Weights of a small image super-resolution model.
Model: 5.55M parameters, activation silu.
Training: soap at rate 0.0042, batches of 64.
Data: trained on regions of photos with short descriptions (Visual Genome), 101725 training examples, 7.4 epochs.
Rows from block 10, named by matrix and row number. Rows with one number belong to one channel. Each number is 128 + 24 x the weight over its row's rms, rounded and kept within 0 to 255. All counts start at 0. Numbers have three digits each. After the name is the row's rms in percent of the matrix's.
# convs0: first 3x3 conv (model.decb.0.2.convs.0.weight, 128x128x3x3, standardized in use), inputs 104-111, a 3x3 kernel for each
# convs1: second 3x3 conv (model.decb.0.2.convs.1.weight, 128x128x3x3, standardized in use, transposed), outputs 104-111, a 3x3 kernel for each
convs0.16 080:119105112089129126108131120168118119136121140136126216139126180123148129127117129144155123122132130082128141124136103151136132132128128128126126134147140128141147129125128127133127133118132151131111122106120130114073
convs1.16 103:157140134128126143109151106130130110114116139125117040125127160127140125130130071133124154136125133132115123135125111126128135127122127129104124128126129127134132108136194134145148125129145136129102133128146130129124
convs0.17 021:138151156158145129137136159122124120118128116123128143129121127096127128144131146116118107128124124133155128129127121125115078111106092109092104133128142126131129129133129136128129128109126129141126129125111128123128
convs1.17 056:138106076178131148148151134099114107139144132124116087128128128131106129132128129128107128099075094125128095126130123126112111141127102156128132138129125108135123097105128131118112136146131125125128128128125117101128
convs0.18 044:083128119125098085117127135129114130136130142103152165129137105153156135174232133127108104130095106117127097134136127129134181150154160128141132136115123128122131146154136180188176149160211132159117129124120128143121
convs1.18 053:131127071174078129133136127132127116140133123127129125114134100125215126128129129119112212121133125131129125114120117170129126136136134128129124115255130119122119090101102128102128132122134109141127136042131150132111
convs0.19 091:092076125180112147122133152149143150140126129086116129147137124147143107139170138128127114125154174127121140165137131104136118128198149121129127113128129119123156126143183129136135194125130131119129125122127131117133
convs1.19 090:137108118116137119120176159105136145130137124111133128088166115127123122122107149115160128128107118128128131077063126115134154138129113082133125129130127118123139127109135129129123102126127132124100153129128104129128
convs0.20 104:129134143104126097145142103132121118141140080134113151119125143142116148126191136128176122141109083120128102129144113118116107192150129128057126120127126104111129123127133131137160112150135104125185115124081133118136
convs1.20 115:134132143201131142138143133128127130153114147132127111121101201121107141130131112137137127127129154114049121126123054129140132132130128072127174131154131155137123124070180132129132131169099126127126148123133098127217
convs0.21 108:129127128128136120136123120231130128138128135107109058114109127131151130135132022169124149150117066129138137099167126128150105119170137128127160091134128150125105143131085099135145124127127130136156132122142081125133
convs1.21 104:154127087130128123128128142139152127116130111126131070122144127125111151129157131118120129128139070123134125117105125119133069158101128122136131124149113087134162127128095128138130173123129146128164108144135107125122
convs0.22 102:114127128131126078134110130126136137101104175132129111127127147123126122128121122104137132150033124133125127133128116129106150110137115158129129128126126118121108128142173172148145128145101198127126118127112093137128
convs1.22 116:166121127134138133127144139133127128123155114142163144128177139148133101067128135124128129121211067071128128127120129114122154121141159151146125126140149106126121165099128130126133114127128109130189128121190130129031
convs0.23 091:130094150135135126108112105128106088102103157169118097195121115115118193124186145141187140093113120128169122110128202184161128134104151112127131104126123084128121140153127132131124175117078039092127122137117137180128
convs1.23 094:145139148124101129070137128172131121134180159166123152109049156122180135165139069123012132071117167142127177128129132129073126060126139131081137131129120118125132131132124080128130133132127119055128128126164129143248
convs0.24 104:127116127114125137129129104105120127147139114168141229131131125140135134126135130085117127160107131135127074112138101126100134126129159119135160130119117132129107151117128115126117081126128117120122108096127124124128
convs1.24 107:192125119126131129131129127014137129134110128123096140144109125098129137136128125145155128122128123124114137073129128157109128127123129130128157128133125103147134131139182153128156131132073132120127126141115126117133
convs0.25 107:133134134102127125126121148140132150128137106124129120119165147116115159128129092101116111145130075128140124110142115121091134160128109136135102125129096124127130134174124132120078089115135126132142133126113123124128
convs1.25 124:126128142107197116128099152130128141140128125117128199137132102132127131120117141123124119151129128148127129136151134134119098106131128129128137111115127222174124102189136163129137130130132099130141129134131130114145
convs0.26 102:127111148118161125117136074135173099111120132126085071124125090127120123075150130131114128143126097128127097123211131100176106182144170129127175143137114129133116126128133111132125112127119140124123131134125130128089
convs1.26 113:152071125107113130088168128168249112157128124126123153119143142121139132124128135141135130130129128140133128129132131125062121130090135148155138121127126100127128128128120122151149123131141126127148163113144125111121
convs0.27 023:121101064085053086072067088129128123123127114128156145132131118128127111166121127181187198142123168165139194164164217158171115125150108130129124131140142149128135133116125139132120139111131128127125115143125117089110
convs1.27 060:115127128111118164125128139121131117127139130120128133094126158124104071131123142127125124128127119129117072110126128132127129130134128141134128124128114127126126173142132140071132142128125128138144113123128086128126
convs0.28 091:130130116155111110129095122182136131137116136081125128118124127175154069145140204209126112130137133126128114145134050135136143140186126142132145129106133119093136148117129105116096084103127200116132121112113070130129
convs1.28 083:102155128153157109129138131123129142134129129128127041124171111127134094075128151144129128126028126119132041118123000150125097152109128132135120090118126120132152135151163145127153202163109132123128209124135142132067
convs0.29 110:140130129118136082162131147117128122105126141161128169126119155128052127131129129111128128061101131143154110128102176128116128126130133127127116097125124128107101127109128132127165100170100158136080145129105137130137
convs1.29 097:123129129142134134141109112123139128130092124126117113158119142112156117126128128132115116132143196126128203118144149167128140129149124129127125125130163143132120140128246126113117128124133129129123140143087153132125
convs0.30 104:101114080094126124128106117128123138128168136127060081165147137130127137131150127127112155137133097126127137084131131164128158137131155122117128126132114114179090121146137125114169160129115146124100131134106133094127
convs1.30 126:131144132146127128180109167128162126118137143129133123129126053085115189127137149141129130129130143131128130120125128142143111132114131134118145125125127130126128158142074135115134128125132133123115144113136135137100
convs0.31 111:128167132141128104118145123116126160140154128092126072123154142108131106196084128120132128151129124119114102128131105137149172123129116119131128092121125172132126129166128117118133109116123120117126082155137118138139
convs1.31 112:116109130165136060128127107186127130156104130121097135137119142089114145127130129132145131130128117127113120107096148114108136127110127129127108126125192141131116117133175125123118128083153129123097119106143136127127
convs0.32 036:115123125075127142130094113128132124125169151150145130083130094188122150122123116131122128169127128141125128122120122113118113152177158128126134129141163131131147127083126105102129101128125128142100157095141134131100
convs1.32 061:167139127123123082174151134133155153134128125123123117128136128129180129127090128134054126112129142127151122159140132139149127134086131137153127075126053121132090123128111117114114130128131130135129124124093210192160
convs0.33 117:140110138106127125158134160146130118119136127175128130127111126135128102122128130118133135156169090159140127117138165132127130134157097138092130132130128081132107136143126126129122172158115149128140145149136126132147
convs1.33 107:128130140121124146128133122106126125159114128112160120140132127176123104103160128130128119160123131236135120132115144112116140105136097127105137132127125139166127115128062128127127161093105129128128131132146128117128
convs0.34 111:135153118098133102150153082127094063105121131156130129130120087119148066189112129133101150143132126157128127115104128115128093127127091129128121134126138125128131134185114192144113133136144142154132128158197131117164
convs1.34 109:183130128137137121126158124131128104124134134255181128133128031126125116124144146136134086129138109133128124138122127137122120137140127116117126104135124113112126122068144127130132123051132131127131039126144123108122
convs0.35 115:130145144132112130150147136135124152126115109132214129128091128135142171076110108092120122129141126122128119128117124126053108107115132100127113126129079137158124181162134134128148086177145137128109130170087130136101
convs1.35 103:152129136132145130090128130127108120139130112067109123101129127126106134130189120125128118132131129132115144127131149165119125086120148108121099116127130146162127141114180138114134069138007138118146130128130129157112
convs0.36 114:204133129140130187116146185140128120070137157086072128129127123132110128131128128081097169112133181158152108126133120096131131124107132127105137131127126127123097120126116127132135167119126071124123126140130121126130
convs1.36 101:128131121103135120133128051125127151101090200202148128137134132127140127128093128121116128095128204118127117127127140120124146142141143138151124122145132131118142106117085132132125159125133128124140125113126128134137
convs0.37 103:138159119129185135115120126165113125144119122137128122128067154161128123107122127125129136076131172125132122125113127060079120116127094115137108157131128120125109144133206106137124122128135141122126130173128131115131
convs1.37 099:124170119129107128113091102114117127171131127125189097135127174132069127108126128128126135130118130098124143132129118118146168153142130134124129078160127224119185127126138146128138103127140134132131150131113099128120
convs0.38 027:110124136063127154114165127117127129105157168097147205128134090140129157104132120141103116128136114108104170112134127111127131126145129127130119124154122126139140129128141147138128128142112142181124133155191114127134
convs1.38 055:129164133119095103117130124119129114161127097127136130119130128118128129149128094131135131105166120186107119128136129123134185145125088146125147117130128044122204122109107132130128134174062116124127124132121127154131
convs0.39 120:129131147128128179122135114110108149139128110130116127103152118141076100123148137128158125130103136106136129109130125186123112115129130141125115117134167135128136149134104115125129136137138132139125160129129128128135
convs1.39 110:128125122140158115086124127109123069128133135113183136118119130165115067182109128129134122121140120148126103145103117154120128127161133128118123128126143128129074140129127121099155129147130096130128131126130149126134
convs0.40 030:090138126119098131143119121141141144122151161137140236128121136139101134125136126103138125158128094142170128134122118124137067128136123128104140128128157129126113112085130162129163129127133114137098128132149125133155
convs1.40 066:116145143128114136135128141128120139086128114138154177128121129176127104128133127118072124123131155125122131069173122125147117135085129159121133112120115097109103162120023118131116128128255125128112127136132129133125
convs0.41 119:151128134123127140130139127156123116126125173124114103125116162097128159131159108128132122144119115082134106109142156143102130139110164111129104132136050113121123099156152137139120147127132119125138127105113141121096
convs1.41 108:131141134128127127132101135143119146108094129121134131171046118114110174131149141134140149129128129130134151081123145126122140132118123148131138211132043147129130128135094130138135128098153137141175128116132130131127
convs0.42 113:175138154113141128137186213163126123093133165127109107146130125126101133125134093121081120134131126133137138118126128128136078100127129157127142126125078125152134127132128184122111129129124139128147125130138135110127
convs1.42 102:071121126124133131130126123138132117078128194140127099127126128136156169087143119120115128128126122153128126123130188160118115128125186125123136151125130112142126116127138130170131132126129109192122132131126132136116
convs0.43 108:118140123119139126134142103100143142140127130085121127085108128127128173127131124133107130129130093136127149090111133103131127130171136103122121121129092086121129107175134143137129105126108060129129126124128161125126
convs1.43 111:136126136140130135183129130128148129128135093120128187132131100141127130127130127127127137161126100144129128130104132126132141123125197133154146129161126135131154159128135124119124124129119119130127127128122135128171
convs0.44 036:127127176125069116131109129134159128149157133134118141129153145137135137100121133131132160117071118126095112131115130109122109137118109095140123117129154127130101128114127140155129119119130131118151124185083126146170
convs1.44 059:135095140140000167142130130144123128132127123127128115059122151130127126094129146128137138129144139129117255126135128140147117093125130129141141124137130128120117127129125128122164128117123128113131151126108148131131
convs0.45 110:128179119159145127180137144081080118111155133109125122155130121113134112168128115123111154137124103132129128128126128127132092099128128112136140156129118127119133129077232117134120136153100122140121116153124148151104
convs1.45 105:124119104143064126130093170128109128130153134122175119132159087117129158129129133135131139131128127125130128093117127132128129128119129068123112133131085111139147130130088132120126062187128147120125113092127115130128
convs0.46 036:131128148127123149130128126118126151108129156121104154101135123122127124164129151119144135130146127141127155127130128128139134127135130110118139128128158128147132127128152142094173134163160128129130115126108121123154
convs1.46 060:162136112129088108117076122143128071108122125127117157142125124123137129125130129124125127128120113111096133131154128127124121107143126146127126120150142139129127124128181131149158080130135076123130154128149091125093
convs0.47 118:124120077128135092152136121146122136129138121143128143127137127128161125114095211105125132137107130137124128128137136119128134076132123128114108128130149132136134152123165128128160122175117134125117126137124116121130
convs1.47 106:144136164134128131155159101122128119174119106124162089079151131165122149145132129134149121131133126129128136139123141145133115111130120116139083130125130129134125128126124132128124048131144128121120107083148124131093
convs0.48 112:127143146137127109118126139133086124136185185048115127143119128127106137143129106066169128140143128130124137113099171125134141076127120116106119180125127125105133172172088073045182126141075105105191148128136128112122
convs1.48 100:138121132118128100099161125122134160069109081130139126102130105126168128157124060142104075082125145132107130151126180132119091055128147122149176129111067119138140127147123129156184124046113127170155113147059104109144
convs0.49 112:123137125128159139138125134127115120125102168162147135127115104116130025135127130122122133125106122117113147128143123105132105135133122128125117131125123139129159100124128147128127137108135127138150139119187127177123
convs1.49 111:127116122177034130132128128145128059119126123139147107112126108167130122131122129132130125130107119088128130125126131147145157128129111119153106133155130116129127146132142108185126120092121136129113103127100142116132
convs0.50 112:128116085150129124128128080118142115168103114184128112120127067102133112119090125130132129135125071159123133128123061122132107060127126125119127115127086115114133049125128112129133136122123196127127164130135255165122
convs1.50 107:129120191132128125147194121138132114134129107129126129127146131128149113139167152127121144160153128128141146051128163123131121179118115149130140132127122120114136128127175127129125141111129127131022129130118130130053
convs0.51 109:064118043165088138127118120068125028144133162139146154135105090113179128149117126146133148133115127097127145120151136117151111127127128113125129136129136137130126139126127099128130133133122127149131142128127130143118
convs1.51 107:123154164117153103232140201177128127123132128178123208124138096141128129122155076125150179147128121120129123151128109126128119115122131139128161123127113154128128133125155122128141120157108132118157127124092115128125
convs0.52 108:118130169127131137126113166137255130115106129129122115108151182127124144130124137105121128131127107147135152184125112128125133115127113139132122128128128131123121155175131128139127132131125142144124127120126155122096
convs1.52 107:127133122122115130109127177116104116131133127126041124165124154128166141046128142100121142128109102133128194121140101116119116150116085154123100103130139126128128129119130131127128127106130130123127129120124126126120
convs0.53 119:127123121124164102142131156124123113150131144125134142224118176095160129126124127128102120127131129142145170146109134138130131148125124120127129125130127128136099147113128101148144113126128139120113163133121099135124
convs1.53 104:137144106144127163137136130086129138097123074095135126173130118071107116117169122129128060124128155130151128131129129092123135123106142129129127161133122130130130131121149140112176165127103124129146122119085140149114
convs0.54 112:127131118099139106128124124144128111127127137130143089144070115102156124124139118117109188116134131121133148126145123138127121124123225123099155087134074121104135130100139124128121128115117121125147093064158131129115
convs1.54 106:133127137133121103138125164141127148099122144125145082127102139124128138140141076114122186118081134134129161034160116120132131128114132146135135139127119100121158125091198128146120127103130128128122093209120130131128
convs0.55 114:121130136129162111124138076129117102114134146134085042134130122104127127124104138152117127071109147135197131184116105160106112139112144128142132137121130121127114096114145123128107120128123155112130129128126130138130
convs1.55 105:129104122151106124119138106130147126125131148142095158128133135105139131130133126178050135126132129119128119105171127126172111138130090126128147150125127128098129149118135119129125092140227134128126175116110094145137
convs0.56 031:147128164143142157129128129102117134121136119138127069128127127080068133155129128106118125111082113135119121136175125131158116129128122132114134154135113132140119130124127115129136129193142118153149127152121190168149
convs1.56 053:109126129134111160128126150109133129133128126118125124105155101123113147108112086108136132119134125128127191152127128124148074106132114130113137150177134146124136127127126133131121136126127127130119134140124132130151
convs0.57 110:147113129147133138116127103065153133143134149115121115128145114128126124154117128133150148125137129129138156133080146123118132128129134178128087128133123115132127124180126127138137126125238163127129149141128100123127
convs1.57 100:121120127132127126135128109129126109131087113118105183134111116123094114155150096122130134128128126101026110112116132132120141132153111155152129128113097136134076067135079115170167169061060131141142136105116121154125
convs0.58 118:156141130128135129143136139136173147125128119152120124129037160159132089129161127121119133130138109129131133129115128147109136164127072127122152118138077110142143147163114128121133114114118146129129127134112156127123
convs1.58 112:123127120128128128141118098115129045118128129125111120129098148180130129074219126125146127127129130149120122123101121143115127128126142115115153138131128096136108122130136126128127198100123145102134107187130130126115
convs0.59 110:127128128126141156128128135128147157127093117130115101127108172126123065123128123114126136127134111121148118087128120130130152161106093135128148104152137140126114151130135128145104097128097087105126130123131183127129
convs1.59 109:168119128119098131126108079132128128121158129113132134129122120157128115089163120130098143124123164143126135128162109104125104127126128123131109108140162154133131126128122132108140137136139148131048135128141129157162
convs0.60 124:119133139131137112179134129131129164126117074111132121138108173181122116128124128132122138121121130062145113138127128129121134142128158160132137129125137109136127104115170144125134127135094104133128125132102137124141
convs1.60 114:106125127127130134142124099181092127126102164121129129135119128107096043113194129196121140117124128109129125131128129142122130115148105139107133129133184130116059129132107126119107128128255147104102128117129146127128
convs0.61 108:126132129134133139144133204130126131130121129128120053087135132120095116148124127129122129174123122106106123127127134135124126139105128137131069110144130118131101147143118148127135119098153131144157149128114153221134
convs1.61 101:081128160112125121142137140139139064130128153148124127158104128108135127128150127137130132105115122133162145125137119119124155132124128134128125113142176133121119115126128130117128126140126138000135128174115111123122
convs0.62 113:079152155125124127132139141091130126138122143121096127094129124131134070133135104120171129128122126119093136094127137112128129121125137127129088114118126133131097135126128126147128172127134128119134138121117128132128
convs1.62 101:124051129155099132078123123135128112132129079125083194148107133127129119140129147141153138124121116138111133128074109139146122128118154129134124125130126148125084101128088186085130132140139129130131126126123106136138
convs0.63 030:090123127137130164111156129162130110108098096130116137111106125112122147121121116113102120121177147120116154117127129120128109128100075143134126115078124120126127127146132130137119120135153123107132129140119116126129
convs1.63 053:132110104121131168131152125109131128127127128053121171124128148107130117197129130119105129149127127065127131118101121130135132131132126125149145128129130149128128131129143114128143134129190130123125108122125117127128
convs0.64 110:082128127128124122151137122107156126104129128143127117126125124140133127130131123119129149140133118129137099145107135147118115123129121152111109125122128139114149187128127133135128154156145055126110132097137151153118
convs1.64 110:133125123127123096116150139127147128134128128125124141128049128126146135127135130128131128130126130130135126136123136139139123128161114118135145145138121118129139069099136052135096212131082226075128127133127151134128
convs0.65 025:128160128113130123118144129138108138122123142122124151097114129141133186126133165127132130118163115112152134138131133155191197137119138148112127135146141142153128118131137130155167105122159144150139117117130128129142
convs1.65 057:100159132128116130128124126128116103104107121128128127138131129136129070126129101116116124128130083122121122105135129120145151128137121138143157130141084128131118119127119143137129128141129119112144127132223129107122
convs0.66 116:121129128138139144149140132129142085134083130127128133115135128131131111154128132135150124156113124122128154110129105139134068099076136128140128119130119129132134110092133120155132125120126148115112141115122134131069
convs1.66 120:130038102128130127131151130131205119129082128173136157108127102120129130123109123128179130128113130106128102148130163126128123197167120164140129133128125125130147121132136129079130126120133140146122109132111134150113
convs0.67 110:143128128125142129113128121129128138083120074094101128110130131122158128131132129128128131145121144109088173114183116173127139166135124128132123139131130081138128093150104134101120104160138144114129128128084012129153
convs1.67 111:155104128125142146135114120125190126168128122117127132109198130126116126124128139034129143136128139127124122128120142138103099115131124086113182125134106132139115133140114129119124130124197054125174125128137128132129
convs0.68 105:114135131125129130137144121117109130132121128128148130127123127130153131134125071131126143157127127146184128093128119162123133155116137120107134106135129128124124129129138128144135127147128130108124124124124126138050
convs1.68 105:129121131180133139127141153129118140134147109130128119184104122115122124143146142129115140122117130127125126078117132141154115127161147140130165146128145075148124130113136129037124092127127207130149121138126140130137
convs0.69 103:104123151128178125133129081122112125067180125109122125136130119123124151149133129130136159128124129134124128126137129135125129115122149128125129156125068109182150119129131133065137107117086119168118075147142118096127
convs1.69 101:167109075129174118131135178148134148131124151125140169128126055096070175105127123134126134110120094124128153107129128141144123111149158132031147147164131123100163226127149145130135136173119160132154139100129124127132
convs0.70 114:141129139142142123169149122106098133134113122109128153114096123152129125099129147119134124114117130106116209135115129138124110128160118143128132116127129126113108182128121106129162132177125128141136159114081135133111
convs1.70 112:117127054128104085123140127127112118138143128103130126125128128149118095124128094000132140125132126133146142130083129136122121161129099127129154128111129153118113139095131121128130141157019127120123124135095123148159
convs0.71 116:147127141126129129160126138128125101135120122098127122190062127053133135111067125127098127149151056131131143090154145128111181128090128134129128121123133127138148139135132129094128133121090125128127167131039184122052
convs1.71 107:128138127129142155132143119122123128104131138133129128136143112128110155120234103111142131148120126122161112122130131085129125104128135115110110163140127132120107239136137125149119088119126173129091255128095130122130
convs0.72 125:121128154127128144115136126095097090116122084130120132126112128143076164140134129101125103136128134118141126091117138144117133127144110131127112127118118126132120113122126130124100110117174112119131110137109129138128
convs1.72 110:145112131044159127082139129127184127132153139138131118138116114122159097137129135127127127121168127080120151144130120173117131114152127133137109123127127129134131102170091126118159116128129122136156140119128140128128
convs0.73 079:140119126145134133117126159131108125119110119078128130128128136142128134136122138128137125113086135128147194137123128127122138125140138133152129148119097141128130145131069117105134061106150117119118110126123122127098
convs1.73 086:129141125123127125097128128106148164140119128131135128143101103133118120138138126129128132128200087135103113139137128128089131120152083128138123163138140126118146117180130130124123173114098130118155133126127136130129
convs0.74 102:130125187128134138145129138102135091130119130115105125136143134118132128164105118129127124125124114061127172109136131169084116123125132122129128127125125144126145134130103132105132139128117128116125128100127093130115
convs1.74 094:136121124105139163089159164140123127127147135129129141158116148080107123128126118115142122098144097126128120127124104164120125083128141123063138130140108126129130120130133108142143149145116129121145119129142136155133
convs0.75 114:129122108164150112133125085129122127130118140114123128128125129183140172109139087157136089130078115129116157140124128117128135129128144152162139145128107111123129185128128131161126165128128129092120136114142089132223
convs1.75 114:144124122170080137136159114122117123131129133059175128170079135129114121129136112128129124128134118191132133099177140138131107162101133133149165135128118139124141124127139126074119129167045002152152130122115113062144
convs0.76 028:131116084128108112141119119124132165171121148123105091116103123129132107110154166132127128125142152129174130129110128133128116121099143130119129122173143149127145129134129129128152121135134128126128126132138130134125
convs1.76 048:141126093114125109096122115119128127124124131144137147110098131196131128205124142114120128123125122129127130144128155151129137160112126097126135161137083115125067153108117119108123142132108134124118130131129134164151
convs0.77 123:127097150142110105133129144134146103124128136139115118125115108134141128125127113091120138128131128122143131121122122151124080155126111113121132039127139121120123145106153134175099126147125127129120142079134129123122
convs1.77 128:136134139153124108102164109132128182135135136130127129138072128162134129108134132129129121128119129125128172127164111149129122131126128099128145128128173131132128128126116118093121128155153141126145127134085141126136
convs0.78 112:094123125123126129135113128128130140101123139133135128138122126130130133128117128146216118126123128104129117120129126135128125131064137126200128119132100115128143130127128111156113147118125123141124109126141054125128
convs1.78 098:131121129129141143119236124125130129124130118129122135136114105140158127119134114128128128119129132128034096135173117133128124128116103124181127125109129116058154171128122135125131162118137122127132138094133129138150
convs0.79 108:129144164143157121128135121156123103124115118145127119128114112145151125126062099121130128120130147130126127131096131084123130128138132138126138132123131103159160108124126180086128103127132179138126129120128229124124
convs1.79 122:137124127140118122121132129129131127142125106057156158128157159130139133128141078125131128110200115130103129137128101105129099126198111097123147117123130149099145101106128188187044131121141128128093171123131131129106
convs0.80 111:130126127122107156128192135129135132115128121107147205133128115134148130144127132127140100133129125102128153088135122143115114136122127176128125101130137117128138128132205135170143135124098121144134144122114130134131
convs1.80 104:126107145125127118148188127124127143134090134152095151111126128097146124137103152128118128149113109147171104136136100113131175103114180132146084160123140120130138136155122127113129029129109138125128143129122113082121
convs0.81 108:149132123110127151192153141075130155114136132123103116130123127135137055117124128128036134146196135062077128110129134158128130128082109142128164129129153128127126140192138127112118120117120125183143132137110099132128
convs1.81 102:118126114126129119177128124133129125129126130129131138112102122170070125147124120139146165100000148117255115129198132158147117091136101138092103120129129139127133119144129135119123093127133160128129127125149131001153
convs0.82 110:134126130127127128144136151128132136058114108127113146116147136131147040131128125132114129114139138134127080112178089122128115199085129135121102109129143118139127130129127119128129127127133100132128123137133139116135
convs1.82 098:093137147114137125099108126133134119126128208148111128127157123128128112104101111152124113119126127146128099133143122121148128161113148135124136112133159124168108121108128121129127083127129134116079135128130120147129
convs0.83 108:121128129126128120079119128181103177131129136128148120098157130126066144220136126143185175127121127127128119112127121156104109136138131123124097127129127086120128126120133064108125128140078139143126103128108127127076
convs1.83 107:130117134129126123126144159124046097117124156098145022124124000116128117125138174131120126139137133125082092130130114153150124067133150129116129168121134144127128186129082130128237120127107161128131129128128160129110
convs0.84 135:129101116098119125137132127128128134105117068126139139072127130130115130110148078129128128129206124127123128131112131099140143131160128128128138127126128139126177133133118128129117133122135151137111116116128136125192
convs1.84 133:121129098132130120173128184128111125134142157075128126146116144165129099131126122124121130128127125134095128114102131095136130167133131074117108118126127122131105009126136126123167127105128044128126122146135122141121
convs0.85 121:121129157113133131151114108126127121128122130134119098128140118094127160128143125127153152161119106152077099129129158106137089133164128094129152135132144111129119103124126130106135111162136138129112133134126135118110
convs1.85 114:131126058122126187129128140163184132144128127113136136106131128118124168130133075145128116130154123157083161128089122108095107128128168128125140097130124127150134123130124131134132145155125125120159135128127124163149
convs0.86 113:136171128128130128122130155071124150129088136136139090146076147157127113133127113120130147129123135124105132063125076129107086174089138132103127144130084126110122116161124131129101152136156133106159127140128125133132
convs1.86 093:089136121148143114134100129109097132133126105129125213110128088173108127110173127129129136110113127111128135191124127126124118143115099126157128112121108124164102129107047135121146114104155128145139146128109126162131
convs0.87 118:117118126179128131153168127065116096114132137122169126124133131137102116235128136140106143165108095120159128112139113162095127092116128094120114128128108130142129126122058133137114126138167120130100123080127127135125
convs1.87 110:128116130152120121117154139124121131142110144132129170137148067135149132102116121123126076128129131073183135109129137135128126125119113169123124116126133080121196075181127145079128195121116120135122081161128180132132
convs0.88 034:123128155116100114096111132127097116120128127143131128157152157094115105116167124106100131128130166144147086134128094148115128127128130133178137130126127155136143129134113115142155156138157128124126137098149127134100
convs1.88 056:095132129105112127122142134125123123134122095118129093125103130131138130124125154121114129130126079128151128103131151147132128133129128110112093128132129127129122103128124128143165128128156129132127118132128103127088
convs0.89 116:130123123128127127129110129131139161105117131129149124152068125136188070128124128129106172133102088132125149105125086132143074142095140114139159128123126123128128136127129131176127119129135080121129127125133131126097
convs1.89 121:128126141137119139158175133102131085131132130091110127112139131149077152098199134105128128231128127060137130146111143125128128179131125136125123109142118136062133126118129142139119109129136129125133139130128125137158
convs0.90 120:120105126103135119130121112124086132112107129130128103128159128149106121120145129090113129130126155125119153138131134126092124103150088133165149127078136121050118144129125139112122127127141124060126092135128139146122
convs1.90 113:130138130135130140127170128135141133139118077125158139113119124123183122130136110128128182135120123128130129133126108129128137131148131128160125131150133128123124139140144124135128120148043131130099142138147126141126
convs0.91 027:113128122142116133117102079122117130113128133145136153135154129113138148125152128133126134160158127149118139110120131103131128131141145114109111135137149116125131144134157136097130170138127125129101082094129113127130
convs1.91 060:102098120123113131179126129130101079126127130146125153125139128133148137128109131126126128130131133126117129125128099132128128111128117110129119050131128147057142101152136095128123082000023131128126073096129128126127
convs0.92 036:127090128090110117077118128151127127125126114136131128139119119141162129150145148128127133122119102125130130173126122142110117115124111141162138145113156122132133123162142142135117121128132124130130126118117153144128
convs1.92 051:129133141149151124115201133146129129107126131130132124127120144196104126115128107128044120128148149131145133115136114162111182122091099132124141131124169138124125135123137094123141125123207133126130140188158121141148
convs0.93 115:124129156128137087133130155133061090129100000128128118129123182132130079132125141116127085149141125133060130126098082139138128102145123123120067125127149188130111122113130122040146104152131115113103153130124075094150
convs1.93 109:124097149122124080127126139255117116178128139117182127125073180157133122093131135131140129124133150130126095103144129165118110127119119175129053096133157149109151154104122125232122120120134088119136093131128129127137
convs0.94 025:073108136100072134128106128135091101117110116136130137126120128064069127115127120128112143121129146131128158122130123128137110128129124107115120130111128139112125130116127102129124132165123161140132147146113134124107
convs1.94 057:118132128119114160151125130132145129129128132128118097107130138124129121124052062112160128128127141119129255131140133123098123142118166155120116133127126128122125128124135128118081136128152117125122124127110128129127
convs0.95 107:099110156141129125080219107123118126129127154098112138127128100139121076126148126129128130141106127127191130131123126123148126084132119128125125146142156125093124130109106128179128121137131138128104170128130129123128
convs1.95 106:131108136171138082105137130120131102107138137129130135130102150128157123128146126127107140132116048128153172122133125147125132153126145096133164111127128122129055107125127118061124124135115128135129129126124116122095
convs0.96 110:146145132121119161097128177121117169123111125146155134096135128153152130121132129121129130130138131128122123146138131088130148137129095125127126131113121148139133118175146114062124134132149136156171117153114084110125
convs1.96 112:126156194131112128076133112147115128135123131082142128128139112136135128091129126128121129106123145127132110191141118094130135126128126128125124113149106143114135127111123128125111126134127131099194134129127126125127
convs0.97 123:210131134131126124130145130136154126127171167082098179146085117042147126152135091094143148125128128128110118113127132128124128116129126122133117156162127112139173141125127125126170143075155099142093100148131124131138
convs1.97 107:128115131133130131128143052112129128081084135107100131157128140127112146128147127128134132116127137152131124109120121128184132116080188059129125122143127096137154128188119093101116158129127109134118148123141135135129
convs0.98 115:131129127149129169114115116095143118131127211141108129128134119123161132138124118134117127114110128120136131149130118132148128124123129133128128125126114120121186101127189113129127128120127128134110128144166129117134
convs1.98 096:122131126116088109109139127128162132074106119126108147139127131157171126110129122078138156133121123125112132139118139113127128151153132127116139146133094143128129118128128128140130053104139107129135119103114131149127
convs0.99 117:128136125128135137127132142127090146159123109119101110079158128166122032123127129128149137128118102118107168130131120109132088113129114097121145127153131101129114139126134128131132145142099095123129128128118094130112
convs1.99 119:148122130126128128127128143122124129158137087112147158080157126192107137130122145112125129117117123128128131125125130131095125181136172139124127128099123131127128126122107121128121124125090167125129130118120127160145
convs0.100 107:130129164138130091139138132139100134127130124076137156145078107142134078169128110169142125115116127136126138119128127155204057082143118088123111144125213146162129115123055139127127115133093132109139134137163137130135
convs1.100 100:125125131132128126129129131119128130140131133128130125129130128115115132139190128108129149157135135131129128128135164194068127129118158160130139084114127125114137181143097133174127147136135127128126126138107128130124
convs0.101 039:121129147122121129125122113125114125155163130097158117061086127112119125091135132135140102112128112139102095130076128115117123113127128128110111123146136119117108121122088132104100128082099125128130154128176132127191
convs1.101 057:139102128128115129199129124118128127129130114129149129142139116159131121121147121086120122130128161255139094129132139126128141172112146072120162133136131127086118146129115139136129138135125146160131132135124119159098
convs0.102 105:128128148135147121130134106176073101131132132095125059133126109120155141133122066142106113093123119114159136157128128129125083126129151128129140128109124130117138146093105129125129133196154126107121153123132130131129
convs1.102 099:150128044110120113120136158145175199127126117131141087158136110086135181124121115102129138147120149149132124128115129123130112140135122111128130128121122131081139130061106130138128132146114118127135113128118127127156
convs0.103 108:201177135126139161127163126138110118130127121127113080164161119131135119223112123146113128128102131121148127143129118134131112099125137130146078148142149133154205127104138079168127136143112128109127120128119132142127
convs1.103 114:131075140117116125147100107139132069112125128128127123239124113109132124128125126140144127119154116132128131092131126145127133141157135000124124128131120167135061128129104136126141118123154133115118104130128127192126